{"depths": [2, 4, 4], "residual_init": "none", "steps": 7900}
Rows from block 5, named by matrix and row number. Rows with one number belong to one channel. Each number is 500 + 40 x the weight over the matrix's rms, rounded and kept within 0 to 999. All counts start at 0. Numbers have three digits each.
# convs0: first 3x3 conv (model.blocks.5.convs.0.weight, 192x192x3x3, standardized in use), inputs 110-119, a 3x3 kernel for each
# convs1: second 3x3 conv (model.blocks.5.convs.1.weight, 192x192x3x3, standardized in use, transposed), outputs 110-119, a 3x3 kernel for each
convs0.6:474508516491572554574545496540529513514554582494518513536535506514545479522512452513508541464516472420465437526523507511493539504513546522522493545549523458446378468506474463502488532471423633612481572522476492497529522501493525498497406413418473430404557490440558519485
convs1.6:513488467483522521468489537524536496484490466482535503424515496502519507515503467469451442505513507582575539536498473558534514564526505544533511599539526500522563434498465466522497468512503470485474470534500509533449522506475489501480526561501512480529544528567562504508
convs0.7:470503552485476430531552523497524523525540516470455440487509515491508489513502478568511537463475461511515450478467487495457474574507457367464553473536592420484497531527485514534492426427408513478500526521545508529553493446476489490506463521536472492490552560562529553572
convs1.7:475510548516566563468519503501563533495546508435488523567518492572528501575561551497497518500512550463489523499496466490443414524481460455477449538495468579491467511495469536530532460504570467498482470483506461422451510515531503507498461510487495449440499475431460489467
convs0.8:459534526514565522486515529521512489528509489564546513521495444498548558491547556524505569512486515570458501547497486540494456547467500487539454488578515471532510524527528551505513578487502424526456527556499545480481467497509473465547479496540485499482523500453523524527
convs1.8:495491463491545495465461446391477467468517483530539490569469512502495476458498464423432539427425504506420478416474505448494524459428503568532445574510497452478469459474416452468480455447508493523512525523506517474468543481506546497538508518540536523540462513535498544594
convs0.9:566574547457481498492516509441468530465530481467510470516526485519512453496499513511491557553504479497556505462515523527534512513526509453458485492457463491508508519534529525505490524523482444430446476446486562550540489499490514512524537558582482486484532496459516481481
convs1.9:460479491542488493533508497408441508488496519458471474456481516456530551467547551499487496515502496499491445442475486522507520480496504478505497485464443512539519468456451457458463460468472497437448503512520476537521494488532496488504525534550486503533463479536480513537
convs0.10:541496517501472487531535465503556502492540543445479473485513478399468495424535525601539511593564533548487481502482437450432407423423439482461449491479477517481476547567519523524556505486511464504562469450500489503522479501519516521517518514488507472515525506505540512469
convs1.10:501502467531527524505516505446447502476464470478503468500524589479502562450492479515488475513515460471507494484514472500478468488451432463514527492454473515493479404419456395442475436461476479496468445481500432479515465473485441455463486506517505506558432439480500498496
convs0.11:563557532542563549532553547538494489488489511445476500544495527530514533593578580513546542526562556546528500515512511459519506478501489497480523510522553476497533513521521530516524526502549496465437486514493441483476494495507485514512483511525581568540589570550579555549
convs1.11:388453433468507506484493500446423451483431440535486455492531533523496475484493438529475429572560456568536489540550457478491414452408443531580553434465479449463455526530542399439514413424487660680628670714663601655675491467424501484429493501490455497481483504449479471440
convs0.12:546510512520531516521512520538517444519516486493517511474519459442554481444505444449528465481517431476525456560541425538545432517566465489497549460457519457443485556529450584534477589595510536470415515502471534560508561558496531512463590511495542510477508518487482504527
convs1.12:441506466566561526572542432556510496565517499542501512595517451619539505600587524559547473570552510472500546462516507543546568572538611565636600497533590480477472529616522536610622506535574500457486519452440542497488504484529430449582430395537579515546605508548591485525
convs0.13:528503553517476554470440447433491500488503523524518534456457429430413491515477548534454479499466496415465498470454532512483487529460499531542523532537494505557502431483452493517552526491574468480478472498480504538544494521516474517497481512499465463474443480540519514487
convs1.13:440433465474446477437466484543515471582492464563516516511498520505463468471438492514518512497528482508494455435431441473487474519483467455455504451457500494455440419403432450444438519517476465460489470506534486531550486431464457421436434448449503463466510511470523515518
convs0.14:472507494518504491579512496425507543452517538528544502489548473492531511462508522584519484526507495498468498487488428501540471468575505553487526520456512489465521508554480447513508449481496472498475572536506561519494547562504506523483479516477535518510477504528445444492
convs1.14:482491476444551518452504519414561539457530440496521432522585510522591482478590500496532547520475444565507458515592482483567475508588512464496534475485537450425479471503555551531533525560546474509522493511490446452467402570484461566459435534442478513487567565489589570478
convs0.15:503534466521522514479467484502473465482454464489437473494553529516468471465448462498561538476476468477492473584560462546541499493464493488445482517477476476500508559496464571542530550516544439509498462504518482492543555504478541522508492516551501476408514503463487503461
convs1.15:470458457526499507544505494522519516497473503481477501517501469620516434546520466475486503471507516506512497422442524451485524456460534487492500523482462479480465518509518497502539515516532473487510515546487511529511532517455507484498454453480498456530486460485518505513
convs0.16:489499476510533503436471425523523521471475484477476474635582498515468436514455484584485510504469428479481479491511441457532460451539517460508471456509531452509505496482479581524488540484495511518539507450457505393369444451461515497476493516473418489481504568572508556536
convs1.16:506488500517535558509498537556546482465470464539522478530527492491530489520547585469545514503555553544572550481504526477519512472503496472524494581563510550572540561491509566561537506507533422470502476521521519575587471503531430467475476553552502450415575549506578478415
convs0.17:493482508447464485407427504524511487500523485497554540483459489428420361439468371425482502446495443394507480444496540438452493475512485493536485433459473482450491451526576514429438472488450468439439476461504507454460535527547546521522498556490425476572420472515456462500
convs1.17:460462490481518529518463505524463445469469461457510487453453511434455487463472444498537478419483476485489490463504482452489495516557586551535452492445439457476496472560531437509485438477491505495527504431483521505467524508490483449513459437539479478492468446440534478476
convs0.18:491487503469460531536447485501516485542537485557514483482479463444513462451510540421492455516556543500536517505530548497531505495534466462543555475523541531484488458463518570545560564566538555545554474499577477514570496540537512529515519492489512502482554571500553564547
convs1.18:510480457509533497539516492484489506473500484492524539477478477439455533458447470486485500491418449536458478459517525486525492510533501514486514519459484545502524476446437496486453512508491430428441459454461480458468483490526490527514477506512475453436516496480505495462
convs0.19:439453477467505493465527489510509463530500494532495495473473393512535453489484465467485484477487482510514496525469448487420418499449477552581548500546526484469474499493513510484521528564535514537468566565462632592512569565573525496506526489472430429410480498511454516512
convs1.19:515493521573539537535495508472496508464453484465487519541512438494500470463461498544526465492485466551518498490506505442509545462520530515477464519552471468491481527533553447485502494460413474498517448548564513575551433487497452530523540568502536446398542504504540515526
convs0.20:502535487508517470489497425493454465485486482498540494431464485467508524556600533511506512441505554458484561419505460464498446511545501532528514555515518537487481541553516492587558404493545477487457485446387546516434503515527517514510499532499451494445474496462526487438
convs1.20:496535483490503503525534513504555475481513435494518496487551555434506521473510557468509546496555547510563559495518488505497479520548502467525541506468471499516498469483494436453443453433429488524529501527526469507512428573480441512496467521518542532559536546558531545543
convs0.21:529488471510494490512507505535514513527497494443494532501485477485499483469474510483414436521431447521512464463482534480481513463512485502461485527536491540553497503473505493441478477431453514437486493450455501499485498545519490491526500477543486480480579552498561559493
convs1.21:512488441451488441442460475519473434503472459528489481560589512511525484463503466534485449528523467517529487446495561437455517491467483497512491496525520524544531454435439497481480532501492537510510517497503488513488496517573484488479481479417498505551484494507515515519
convs0.22:487473486470477520495447488506512419567552439544533445499544492514518466507519412532453468536473449505482447535522502529520481523514428544516500535530537491501531589486452621528437605588535499534516495486572533507576459453478453461468465520494515509528552560518540567488
convs1.22:465458473504491459562514445479571514529607564521538499459506516512525497552539488465562446492572493521576542472518520502547506529576533481410448491497478534528511558597506526588546495538573388522512409474488440434432491481443515535441557538462543557505561553509549517522
convs0.23:485467503519535558542526507554447441525458476478454488505396407403394440462506564422466496440452522535526527477485515501528581501584605466479508480469506509535519492486508450479501481472492547525507490501501466492527447439503532507523504474466538526544529522541528524504
convs1.23:473507558487470490544549506636512467565473493541478508463480447469472490450487538486453468506500520543512527462488477541517477595539462473452486458440442493491380494496512535521547572496501469464489514502462568583544563549514558504474556502501556504441607560557504496539
convs0.24:490542539530514479489489444498462473458465534477486530496487457499538491480512498599565563513473503585549443544483482445443474467465469487505550477542556509465469531538547586557476574547496483517540489544528489500532530519510518485490547504479582562459530521437552540451
convs1.24:503474480527513546517502533529492462526486460491453459425520515432478490478486518469491499488500476500506507502493453573556453538593527557503529492492482527545521509463454514520472514480479474500480503479480522489479478524539461474503441475525551545492474457465439445459
convs0.25:527542512515492516469509519376552645451566580480548474495527524512537513542517460488559575521476623493433557461569465459577487479517491485500574428485524438470504466574611429480515471457459546536586516520512557523503471482499478500463473472496485531485427467519503472491
convs1.25:493491525476518543532540542434499537519505482523464438418456418452457479429537528545573575596515486550449435472476433488536465431485471570512491504485494486478489523470484549517501517511525559519453566540487509490497455493510482490469476498453496520494496505495496508505
convs0.40:504499500559534516497513502524510464554481477550477495477437459485457475457445542473451438451456471535460466559540545467484535444471512566551536480487490465466485498487449442478500508469517508525483487503486477488494560547527520507519465464504524490468487460477461471552
convs1.40:528508502438427447439447463527426453464507563448456564525561546443478518412432495455480542520489543520493516510448448518450445543428455509545601507555541502488479513486504453453437481391402514470452556527572494485480614551509589544482451467451514468465574511468592545507
convs0.41:543462473498523505499462514505519539496491504461455521463475466509525472554533510527487513506443504459486507476543474465511514447550583482482495492481496464470475493505542496438457572519433501581610557628597536551502495473465485480477515514481499496482540532507474507524
convs1.41:472503503454421441464478438467505505545550562567542518511549542531504458472470480550541552527501497517509508520539503525492535509467496480515519444507517488475502437487503427479453470521474393456477466479479459461439504523494502511438535501471453479482438494568447488534
convs0.42:461473474492484483580587515506460411475468447537558495473482451508488487496539461519493497534482455501527538525445427565444421530419418486462451513492491505460454455488518491481447499537545539553522544537527467474545496531513513499517543543530440433448445427448572582526
convs1.42:570577543468495500463463444490508502512513494513566486462533457540562479541590506560544451521541487547553499540523537543577540520595510586535535477473510408468531511521450521509482465514485480517512528506483544519516503519513455524518490521492469489536453453476538514495
convs0.43:534536541588558552617583533484451466520497497559546509576502474604509525575515510413461444427441434483479464458482472464500450455493448586563547566529520611561526507539544542514481542485462552476433543492475518500484472548605487489499500493457569540513547531503597608565
convs1.43:559561525500496506398387391481417452427448515418443559521504482517488458512514499450444478495482507494511516509459517550470522575500517573522478514454402467455432446503529438469500434470503496488468506474452550535500450466402431418391434398398503486508502450515478424453
convs0.44:467527526523489477518487484556513492498523522497577586488508580470511585465504499657568522516496465433424466520533518504499489485532502523496493558525445517506464501462456464525449510474428547503542609570477462456448479472481484432440459448449531539408555487356543485442
convs1.44:472482446518489504455508452455440516421425532476472496527571545533489489507460497476509465506492500455451480466548532499528528489503504488542590461481525497534551471470441514513453542526492454479499527548481509505502445479482477467490519511467486519525487481507465431466
convs0.45:475491501492510559482490532504510502492490525484476510433552493428484441467534515511453537534441523489491540447530518458495481499490465482538494492545523478487503471488552543484487518456493464471455449452451406476550454483466465510466479484437465463432504533509499518481
convs1.45:526514505541505509497494480445505529477531540489531549469572584454546581468557579425428549478479566526550557596517536572500516546515537426597533401552506424559497454447482461480487476491487503470444513514524503497507503464461526479485519534510476510563455500517481506517
convs0.46:461514507502562586546513549502533539508584589440495539530510455558523519507524555485451492568489416571603450522491548487471522495504534457477461474543570469518541423457447509469457566581554489461463516501503527530490503496485513490479540573550399457472476492555494445465
convs1.46:457452507524502509449458483460458480516469485529485505503458475492471485506519458427506545448485560477480479478457464482473464476506518602582531510533526507510502498516473494473448453470461551524482498518495448476493518476561530501529455444439550527497547517503543497477
convs0.47:523551546531494450455454421437523498470512506484493462527564463509549440475463420513517487519536510499515552414454421438427422467442452457528582509494556408433479444456428491546543486559574592556539479460439477483442503496490610606522573581502532526586534567604473468515
convs1.47:466502555518554564507556553610590509480504449499505465537521471517573469487578544468529509419501505470482501484514540485503458495512438506532509556504478578539500543505474524551563455456510496471485482482491529477460473531528459477493479509483530462420574555540514490507
convs0.48:492472447520463466500464426547511493596522550576513545459471478506496524497490499529511555474499524459459553366460543393533597415543634478511463536535506543530465467502504538504489525479498519501459490517481515573535493530559457529547444503526426491494500521522557554494
convs1.48:491510504482481478513507469502482453541485427482443443471436471517471540550478524554527496456468481455414448561546515568582563566635521373514495351454482386463490405487476430516532415470507491508523493499494498491508502511515449450449481502495520495485469478488447457479
convs0.49:547528492546512492472541473532490496509482497507481445508477478465460478465414448491459491522477509516478475594577499570572539462492509426406420423470478522568568468491479509474488582518499461513558441499569502542581532493484548506506557506499545476488571490483525506498
convs1.49:446453478499500494568558530450514561486531511531560471526473447528524524532538528491486511538544536522517514458530563508528566495517508549498526463485504481490476473533505535573563487500542553541534518536539473473448517504491535488427493474434529547498529514534537524512
convs0.50:546542493461535466422493497453444479467407486531428468465530493538562550510530592456489508526491539492499560453448450483490466529470481525507492514532484487541554453480506430476497449452456545587500487567510494505502490472522534541544486496477597534515560502490565536476
convs1.50:565571576531526525522501490517497505495453489478407473492455501518447475507481437520516534490446444557438452584542496561541545492505515541527496502514538473528495490567592501532537469455487514489462552534494536546569467504454441461468472479477487524486488526476503546559
convs0.51:574553531569561520491490453517458542483486532458516564532524556508489508445466527546499451548490510466492478532508596508496551507486501528477442561526464517565542497500454521537462450497463484450414454550541539617574488477483524511535492519579541490464522495489569539517
convs1.51:523510534462528509465499570596567459577572506561546487446456506473455487513478468541510419535474501512507541481528535524532559475507533515501502450507487482517458537560483486610565451533499443507514511517517495468507472521506487470482520540523494488484472479490389442482
convs0.52:464472531492503545526501527493465497478432474511441520494485505502476494498474511504500435506469493502461531503480539479491580482541566468465475456465458470476450547558563527504523533518523528518477506480436508509493497485534473476522468494507478497540483504550549533552
convs1.52:489430490446491545464558551480416436538471459523459453390490455432492519492520520556571498535516496503527464476464426520465442463434411497555551499571529483564565427471468433448457450470473553491497524489498490502551466467572495521576483501511455488474448457477453466513
convs0.53:557476517563524507505488482517522512516531490480538510498446493460445574510477545503418452455471505414503598519517541559531520542539512488449461556465503493455458394353428437421506428488584489514584472471552446395414535502500516460473443443476513506497544538506531523490
convs1.53:568557510490502524437477479484483486485467474470428491490497508503485461493490515539494622506522605467509514483575527458556576475502545476496449519528513521495533524526494490531495431484457447466458444459489478492503461492505496497503496437469491475481517466499497444509
convs0.54:472495532429473518487538534511485492470480465479529483472496508498536516484491474465571592488519491489527483468560563516550570497480505560610585490511496453446455506518509487506475461479451514540530548529533494570450528562522515527534491529527454467528416446491467434507
convs1.54:519514555564532534527518527496486437516507473465455492481451451481482491506517484535554540506492514456439483515508521549521544480479491501472468527536481511487509494496537540523531511503472503503479529516478461456473467485452473513481450515458537536486548543494468507530
convs0.55:493503464551555530543521521521526489554558475528515504485512546527553536534528525527499440537466502474438530539515487550490510522512518482459415509452469466444514502466416516520468586548531506462460491422460492462482492519482476509495453490533531513481572524517548527523
convs1.55:464451458448444454484506497455488526483472468515477459418498525463522558481514579489542486477549487484551508451512556486466557496500531511537506462552558465538532560600540492555567412500552432506538442480541476522545503563547459486467512509476472458492450489552469494530
convs0.56:475531541485525544500507475511544538509569502528582484499458504505514508523497495535472475559495470545545481609574533658584516633575471496532524566562531543546522487420489491460487483471432600584601528509527460496472448482496488512486509514505541508458529532502508485480
convs1.56:548507552549584599520532518470503530470485527486486520490473529531512527529503497536564513466529481458521502452479533462507545490562558537535566513488526526487516506490473495465457487388408544535487524532504562578507490559543501509495527499434507528489465455451488467487
convs0.57:470501563507474495428428457526480466514531501504529505496465478569503501504510481497490440431477430445474465481486539459502523510542584453456429486485489495463461537480499524506522489521514580498504566522551591515501508503538490497529512510509427479497493485530463468529
convs1.57:470517501476487460485476494456411444523511478509450482528489490475469509488450476504469494541486432521476469469453469529461423528479461483530544483535513528507497441441460478446472530504530517519485559557525480498513503517528488463468474436446530522493496474463509507474
convs0.58:625568536595524481516467473483524502549582565551552534463447483424488483483536537501484513505503523538599565509531554538547535483486497456500540486542620546548589488473500540497499523475421509494398561481404569525451551515485538478510538463473483506532472497531497514549
convs1.58:542550463521479476453460505533508454606539484555513467561580514537524486507528502483589622497525578543519548454468541468460580513456542585631566408463498378443457436499529462467523492470493516517510520504466506530506483493479460452467443446484503492600509483526480433469
convs0.59:512494473502489481479489528480471479470424457493452488498513529563557581548537502520512518516493477491515509489428432527513502593600601525552546475500464477486514468511512487525519505504485460521513467475423497477466480513507484506524428476514494504493503557508495513505
convs1.59:487492482493495488535534554396413459548539537525506508451482475498526544486528507446496489413465479462473486458452430502507503484471512528526567457484493498476475484471449481445469492485445500470446556533505501487498466485486469493489531542543480491481496456461526532522
convs0.60:510538562480487515436429430518523523471495531484470456467441473462463466513497452604555554581531543447455514512510484511535490482498476534543504603603533503530548542534484512523513487524520476405414459479503482484506507523526513539565540549526527503414513528464478478467
convs1.60:528483459527480490468449481403497498454499540497515548468481507476449434469408363439457482488486515506487541451498475479558537504573521514528539577514548498468435520541538458463456454469498532547537452462477477504569546575587487494511428434443521486476514508499546546531
convs0.61:462490520515497509479478532446494513425511525429526542525475476464457491462461538523584552498524512511553543510528468523495469502527508476428452470451429517506445554518491492467497532483504432443472487455500446421451563558499516517474518504509464458468556531547532541551
convs1.61:527535501426475481458429438444503483497513530512509544570445421565517502530488511486445444478476463480464476488526512542536541599579547517572527504517498518516519470472480518516535492495556475508524488488493472484484515523478478504519526497519557551511513521531521538535
convs0.62:516525500507474472486480476474509457526473448514491477510439461529462459538515517570480421482470447465467435479426441435430452446441461533526504519528490485503517561570491593602532514503485530523485457449456446481519481491500482491479510512487583583565579558534452444475
convs1.62:542531502487514557509534553486519487477563553520510509528521489388451506390491559481436470439476467497500533526466489538489462530506465511498500537542542541554549481427440497519537464424428412446481484507502495486496591627617500522571465505573536522501532534506477490489
convs0.63:503474490509484506477502556483465541508470540488430470506431462512472512502483528461444521484519556473554640506512476465495496460476468520485483506537516537528475538527490500501469464489514477462520430395457456444444495482520503516481498503488489455471525486491543444448
convs1.63:562510538578479485510513521472499563529522590547536575499533523507471499524489510558561522494578531465493481561533552501540584485518571557510519538519513460470453450472427479483494441433449518517575522535590557525573465480483473484505470517523547548485507522470503511499
convs0.64:446448441457443441514443396481482496478483549438490526501488473544509582487529551522521524510542609464475626484498427537543517542551556513498472480485488476491505535514553545531539565527542508499489583503461540467436576554490554573533532516563525527480529510495501506477
convs1.64:534484530487510537446451535519459423597494457583495422588512435591571453591535504564498525554491564444446503488515532473496576530493576520511584439480523428463461561548494544587563484578596521480529478435511447439506525501471521522495498536524519553460547558474506546486
convs0.65:449420471475458458517467497443408429490473472553565510525484418545512422537499417496503519556508525574591518527434502532425464551414423449496482444454432442463435455539548491513525590512510521586568555534484590518453482473501510474531535515557441406416482471458468462475
convs1.65:489473496493495477537518510523540482583614493571583497486474529485491517505518517453544494485519454497488481524535520526497483568553519476503552464480502414486530504495532529537530514520505482477442533501450540519441529462510552512532551520511456509549448442480473469486
convs0.66:510484461501489493424520543408460486495465444567474470495516545506516526513521485561555580456589572437551584542511418514531491500520517455465506513477475608551495546524513511543538463563543482473444478470425468440431459417429525476481561575515490542587479495561508486494
convs1.66:433503510498498474524457433535512489483536490516519440534521395583504453655579484543532480542558508495576548432486551458459542530524562491569550456525489548519450529511488503506462472550510508502487506486462520500485466535484421506591450443519557565523465556577504515581
convs0.67:437455457440519522433513580486495510514491479441469476447516516496448505485433494525509569473467527400433538495498500504489505461475502479528551492486520472493499461480500450464502422565648544547564538482480522418447523528468472499465444534538537507475489511484501553539
convs1.67:484474535461466504532495475515535550468481542461442522517557493569517474500439474470513567473474514525493477536478439500486451541485412569528504523526556468518549523528487513496502512503487489472493489451483480468489497520535512537515488482524490494425466509465535558513
convs0.68:453483502521519478517529539462466532457443431482481436450517531478506475419439453523542588488530563513428509459492466447485485437492515454459465509487478517521493514564544495530535447500515425455448473499482547571484474476511514523520509554580479484497538492491479500481
convs1.68:462531548511493519533513478501505506524500475472495474455445451469433486529467503521506518500468503447519533493536504491499502512480479505485462497517499486464496505525444496497522471520533537532520509486488487476489549526486485557534472480521483509535500486565482473554
convs0.69:521449503494439509463470509588545457586531466601489441548512434552522472570431435509468403516514438465477449667521466588522458466508489485474459481488477485492488455461472441477493473481464527510484514499486500493458500445474534495515529485475528479488511474487502476479
convs1.69:532492494494493543467453462496547496505552486540584514429491519523499471538508402546555484580577480560462434432380588490442520419411453546511515473389473436490500440433439533511451550530531491507490491530538503448522517499566471457564512488505424429517434434476490444484
convs0.70:486458437509483417488437414442428398510486438483453427496474510479436505419412471396421494482440537455470488529492486531500521508467488546560499493550481492542486433515522480607494494537460578554489527534478530549508480484492490437477496467440499533535485510532463447500
convs1.70:505552521528542617513506563472537489498563513524517487469502537458498502536481517547548516542571464514484443533548508531538547502568491547519484530440479458414487424431404470523423485558460442483475435460458452464441520598547505566552510510543474468499485448470488459471
convs0.71:531567531500523530529501498602533512517502500462469513502502499464499506451469525476439514491445424532525496598509497529473497515508516558579555544518531538478465545555528532486485475537492523498482517504483474482523482466452513519524497504462518502506521520516487464514
convs1.71:554528528528479465489535521561481461515490563504490530450417536469497533548470477439436475431432476486520588527526551505525514504466489461447518471442481525525493449511529496520571579542540524493489497485496565593607532581590537542518464429462475488496528472473539508453
convs0.72:494525508544535486515515476551456459507455486467483517469522451479491488518429483547491445567530443512507455448417477455415465550536515466496487478471492514477460507512516576577560527511488468459534494466487448408402541495550558520481495506516462441411460462479480532546
convs1.72:462472469439472496453502460573483440576527521600550522485543505559499481550482455555569528527586515532571521565479457569512479554509467509535595496564571450522529550501483469507519486505485486531518524538532520510525431447461498513503517484525532489543485453495453447503
convs0.73:480459428494498452520539521471454478550532512561535512458498468448468443482475438443444467471508451472573547429461464446470443452458438557563523532513485504490517482534573421447471465463483515535546482450463512492533553567547536535505530494505473485496486499502518513492
convs1.73:478510511463452450480479477445452499469499561461527584467487523454481552436441480462472495445417431476470463538448469583522502574487460415427458460467478514486475482476473502489485520479452498484490494471466495510540467444454483446472515487481426416464464443452514498475
convs0.74:553575520528510525437416439534547509465531488464516483575495517504495409438517432551565543532547505488572479462461558464458555523503529513508480486517532497468486608603506592535426504442420507450446484443473472456479467509552467502538472507510535490495483490507419467456
convs1.74:558532484558561480555516486517595515518563445517540446520481514486515499527532502508497474487479454473465481566524442528537465530540477427438447495498474517528486480557515444524471485530445525517513477458483460455520610597532559584537486522499520475522542506519477472495
convs0.75:514521493436519503422435444522513477512572506508531463474516470443525473406508472497487489551491500533542535462505494543480440527446448534496475530500456525466422520512484497533475449494541545533469550528475492512453517517486483500491538499505393429424487530502472497481
convs1.75:504515533501551544492479477521523506552555475511523519491476398498514456513540455616566548515520514432495501480447446498472448492524540507504501558537510529515486514488437449451447487486485507491470527537553533537549469535540454506499527557542504536535493516549504524546
convs0.76:526566538471492532474494515544540557512504488491483495490497488477438446506535556443498499478499507475496476508546514461509501491501488508503524472516525420447461505526555516525553524455422511478488519509497533512493521537510503557544502498526517557576447436452512520496
convs1.76:497498475451390432507460464563534521488449457494539513460489508478467458500538471440443375475481435618561535512493465435445462482498513445469435486565460493543529485473504510509463441454455407399384526518506513498469520537525524455475450452450429452471531484496549563512
convs0.77:528498513557509537534502536486551541465516505500490488484566541481572555488549539534480518493475520531468477415527583432538571485519524512485513500479477505431495540511483613511472631477414508511548489469556428478549543491469553518493556498495493506526531526530551542546
convs1.77:508495532509542481543517469581556540551540526567539493553505502624510472610589423458509477437532519457427478511515548522516508540500526482502603522491528576524521459517545486508576531539575467485513462462530476474519565476557510428490453442411491436455504487495498503480
convs0.78:514443422558520466506534517588537442551510434534530457540421442618464438614477377481471532577446538504453497481577510518573560500501517501525519484526475522558497527457436520449460501502488486532565473493520435383413540540504525517494455427471500496463506475448526504500
convs1.78:545507482575494516567533494436579566420573601454593608527547518558546580507526564483558493486526533503532502509479517524525554479514524486471457538549487546549491523532490538569504547548452486511516465499528413463485474471475497484499505481465434476503498489531491466512
convs0.79:448542544497548531552534514520498462581511487562536465571481391593543427539465433574477513526485524537488551602463510581463521525432525498575581460547571441471496499464463501477457514497478532504456524489515492485536558515481542507472497524517525502431514498476495502515
convs1.79:395429462473450465502491497447478515445492535454536565551483471475478498446476495478536511494562548473526544411447467470464453504529488493467432554458411542490528547558489493527495446496469429439460420447447492502463520494522507480496552513487459467491453459440482444415
convs0.80:463459467550508509540485494560546479572590502568582522625512552644502527577462446434449476492468546494417491467485422481490495438476531491476434534563494521552523476475527494499514540491477465469571435441513428416486505522482470490510529495518502504485499492526498526540
convs1.80:454460457445479451440462453416452508485488506534565576521503517483531553463525538488484519490509555519470521525572503528562468495536503530522473489504542437556512467561530523532552501477507442480537445468470468477466454474471499483496530495498485535567472518542483503504
convs0.81:484517489449488484508448432484570496492592513530581472546537473506546518522565507455479562461381524565475477470468479517429486538466509544566555493499508456480504569553602515495498544530474488511477552522493560484455523575564489518539508483502457517547435478532536485490
convs1.81:470498502461515493537527496453528476523540440552576472532566538509531511464520477458479474542518489526509500540574504516539482490552493497492505491475508438428455546584533528539505509530494510573530501536537503501538531527497566555476584607507452468492488447489462461447
convs0.82:530501506455517470510509516531522465515466474492498530473476422542584517535583549487488429553539476553533480416461463463506485503578538487530529527488519543455465623529422575555480467462489500547548453511520450498509513520552509499486476475449567549473450511490455481502
convs1.82:451498488436446517410478479573513452546484429549543474541590503498538472488483475558550551469435486518527500490512517439456437498474425476493477494489506507539508518479486541551529489526542567527555514502508534516519425531515458537539456478500485515485517499521501532560
convs0.83:491469430463504496504544532492497483551547472533498445418517576456585574452525481472582531527661608607636572452474448459501482411471471512501459472492496452479523480497475442470509467466475529491491424459473425494562475494509483510532532558587420494478412477472475535510
convs1.83:484459465514481487569512536493512534564568540635593533537550457535592495569589511603567544556541531459487427460504605452528595497520585547466418491446438473501494544529506541560544523514549469456480458433522437467491402401439471488460505476441464502520503531491499513485
convs0.84:431429470523524495528538503456480482474479532513554612466451471506462502529500524524453443536484473561490510526532504496533538498514530432447504483474494550517518436479497455451475557549555482480478528558557469529559416467440505521482521530485491490494429476511457505544
convs1.84:467504544479496534532488495562539500505506523524510513502504529461492530492523459525528454509498481512521507479485566482488518581537502477494472409433476511528528511581547482500509450475464535533572522502518492474478523514486526494497535448473504478455467448503433456576
convs0.85:496524496493470496527478454501464540471450531468449520411504511455501518503501533438499519469494476482532537453533534471547525485528514509563518469478437498503460493522567492465515549498483441475483440471495432472519532529544545514514534499535526527470498485477479474467
convs1.85:466500476474484456457442384549540502571534488562531490535575505503556476433487454523541533488468482515480519463509509492541553503547535550528492466461486449444472459483516446417423446411427490495486477485447447456430495492421473485405490473451521528512539546530487517508
convs0.86:514528535555553570573585510513546512490520478476502435470486487455459429484523439454440470507442440549483479461502474498512506477493481493471449541541551558556571518523537554520530563550557517568571439481511436465478489500469488526500526549561509493489617567531621599538
convs1.86:544562542486491486530521460496545477504522494493496483442511549459552555499566616518508491518539499470515515473508469559537449542552452425415442467423445518503530496517499494502458536540529488523536485520555484510537471489494526555520609588503485439474495493505519513539
convs0.87:472503471476504496478478482563535510590569518568534498576486473556486527538514538487455493494514539506546557469414456552473465551475474513506521532514499473518444522519473575547461530560463497519444416487491398512548529502534550514493540529494567519481547469488510458457
convs1.87:514507419523496498495516520453405540475483551514506504513509486527497430489481484516580462481540485457498484455583529483540551480565571502475522476510503458456434500532412503517458478473469489469471507455420487430440471532537465495542465472536472508514499538563481552577
convs0.88:461494521481509543498540551531512474500503509433508567494482491534511550559549588485498515542526503391461498495449478475448465502502559470502529495496507457516499466509496498526505468504461517475480482525558454490541528549568526523515486514531476539511441507474516545497
convs1.88:594578566588575552514521532542452486478486496416478508528531510599547500615566505592588547493470497539515529528522485485471485482455471480493442532575498450567497529494486553564529533490504518562590493512445539539539521509459486497551477478540463473464450402455452444442
convs0.89:526538569517537494508511505494495599485471512471454460527598506534527497467490547485423476502472482553499484475535501468445430517423423473494510431458490448464490418469506433472483512461460472527479489513504471498510509497491494475469503470467506493485483420459453407427
convs1.89:514504495501512499491503517423512565435516551483502498590559517572524467596540506491530490494527500513517485551539504530520502544569547534551588491475494502496475489540529492488483559529510462460494507507498462514529465520511467511549527563535496471529509461512538513510
convs0.90:529488499535512499569556490498444451461441440455445454526489442506536509480522457504464481545494519514529508455474485476489517426476539532525445485468386514480463459497507465508519455511505527527545558556517556518474467487543515506532549475490507510541489485489465471517
convs1.90:469517488497501527419414434452467493457492465464525467450462418457512468487456491482506488512533546509496488458500500439488492436473525404527480455591480502552466517530475490586557444558546492498479446407420483427446497578573482507558422469456503521471458520519462487504
convs0.91:526523465537529481484463454539502511504498557495514556517484441507509545521501580458518485502497476474567556443561561460565554491517558532528526527489485482456442543524478530534478505531479533496438504516467538504477549508471581514468542538491560520398589526493503418413
convs1.91:475475462460543559425426507598556515568529533561528512549481493565534480495502485504469455507437425543454478522515504513499491496505509534563522508482503540529529514505496524542606430505598545531525485455490524503517464529505500511506523510484475491512506523524498504547
convs0.92:511517475474455459478565569506586460486560442455532519431500400457505365510496423487486471467526486546564463512483496476456474460448438467479503482465535445468547463483413465474453435484440444511591501537577489513520518505478501511528508513505513508494462494493420465460
convs1.92:525500455473447465501481476507507490472546530504573543542579516573576543577558487509516530553498515594483498471528536450505495502569528529466532440428519450478524500475418512492466509496472511501451485469445492447449482493534462467471471451427437468521472490484482496481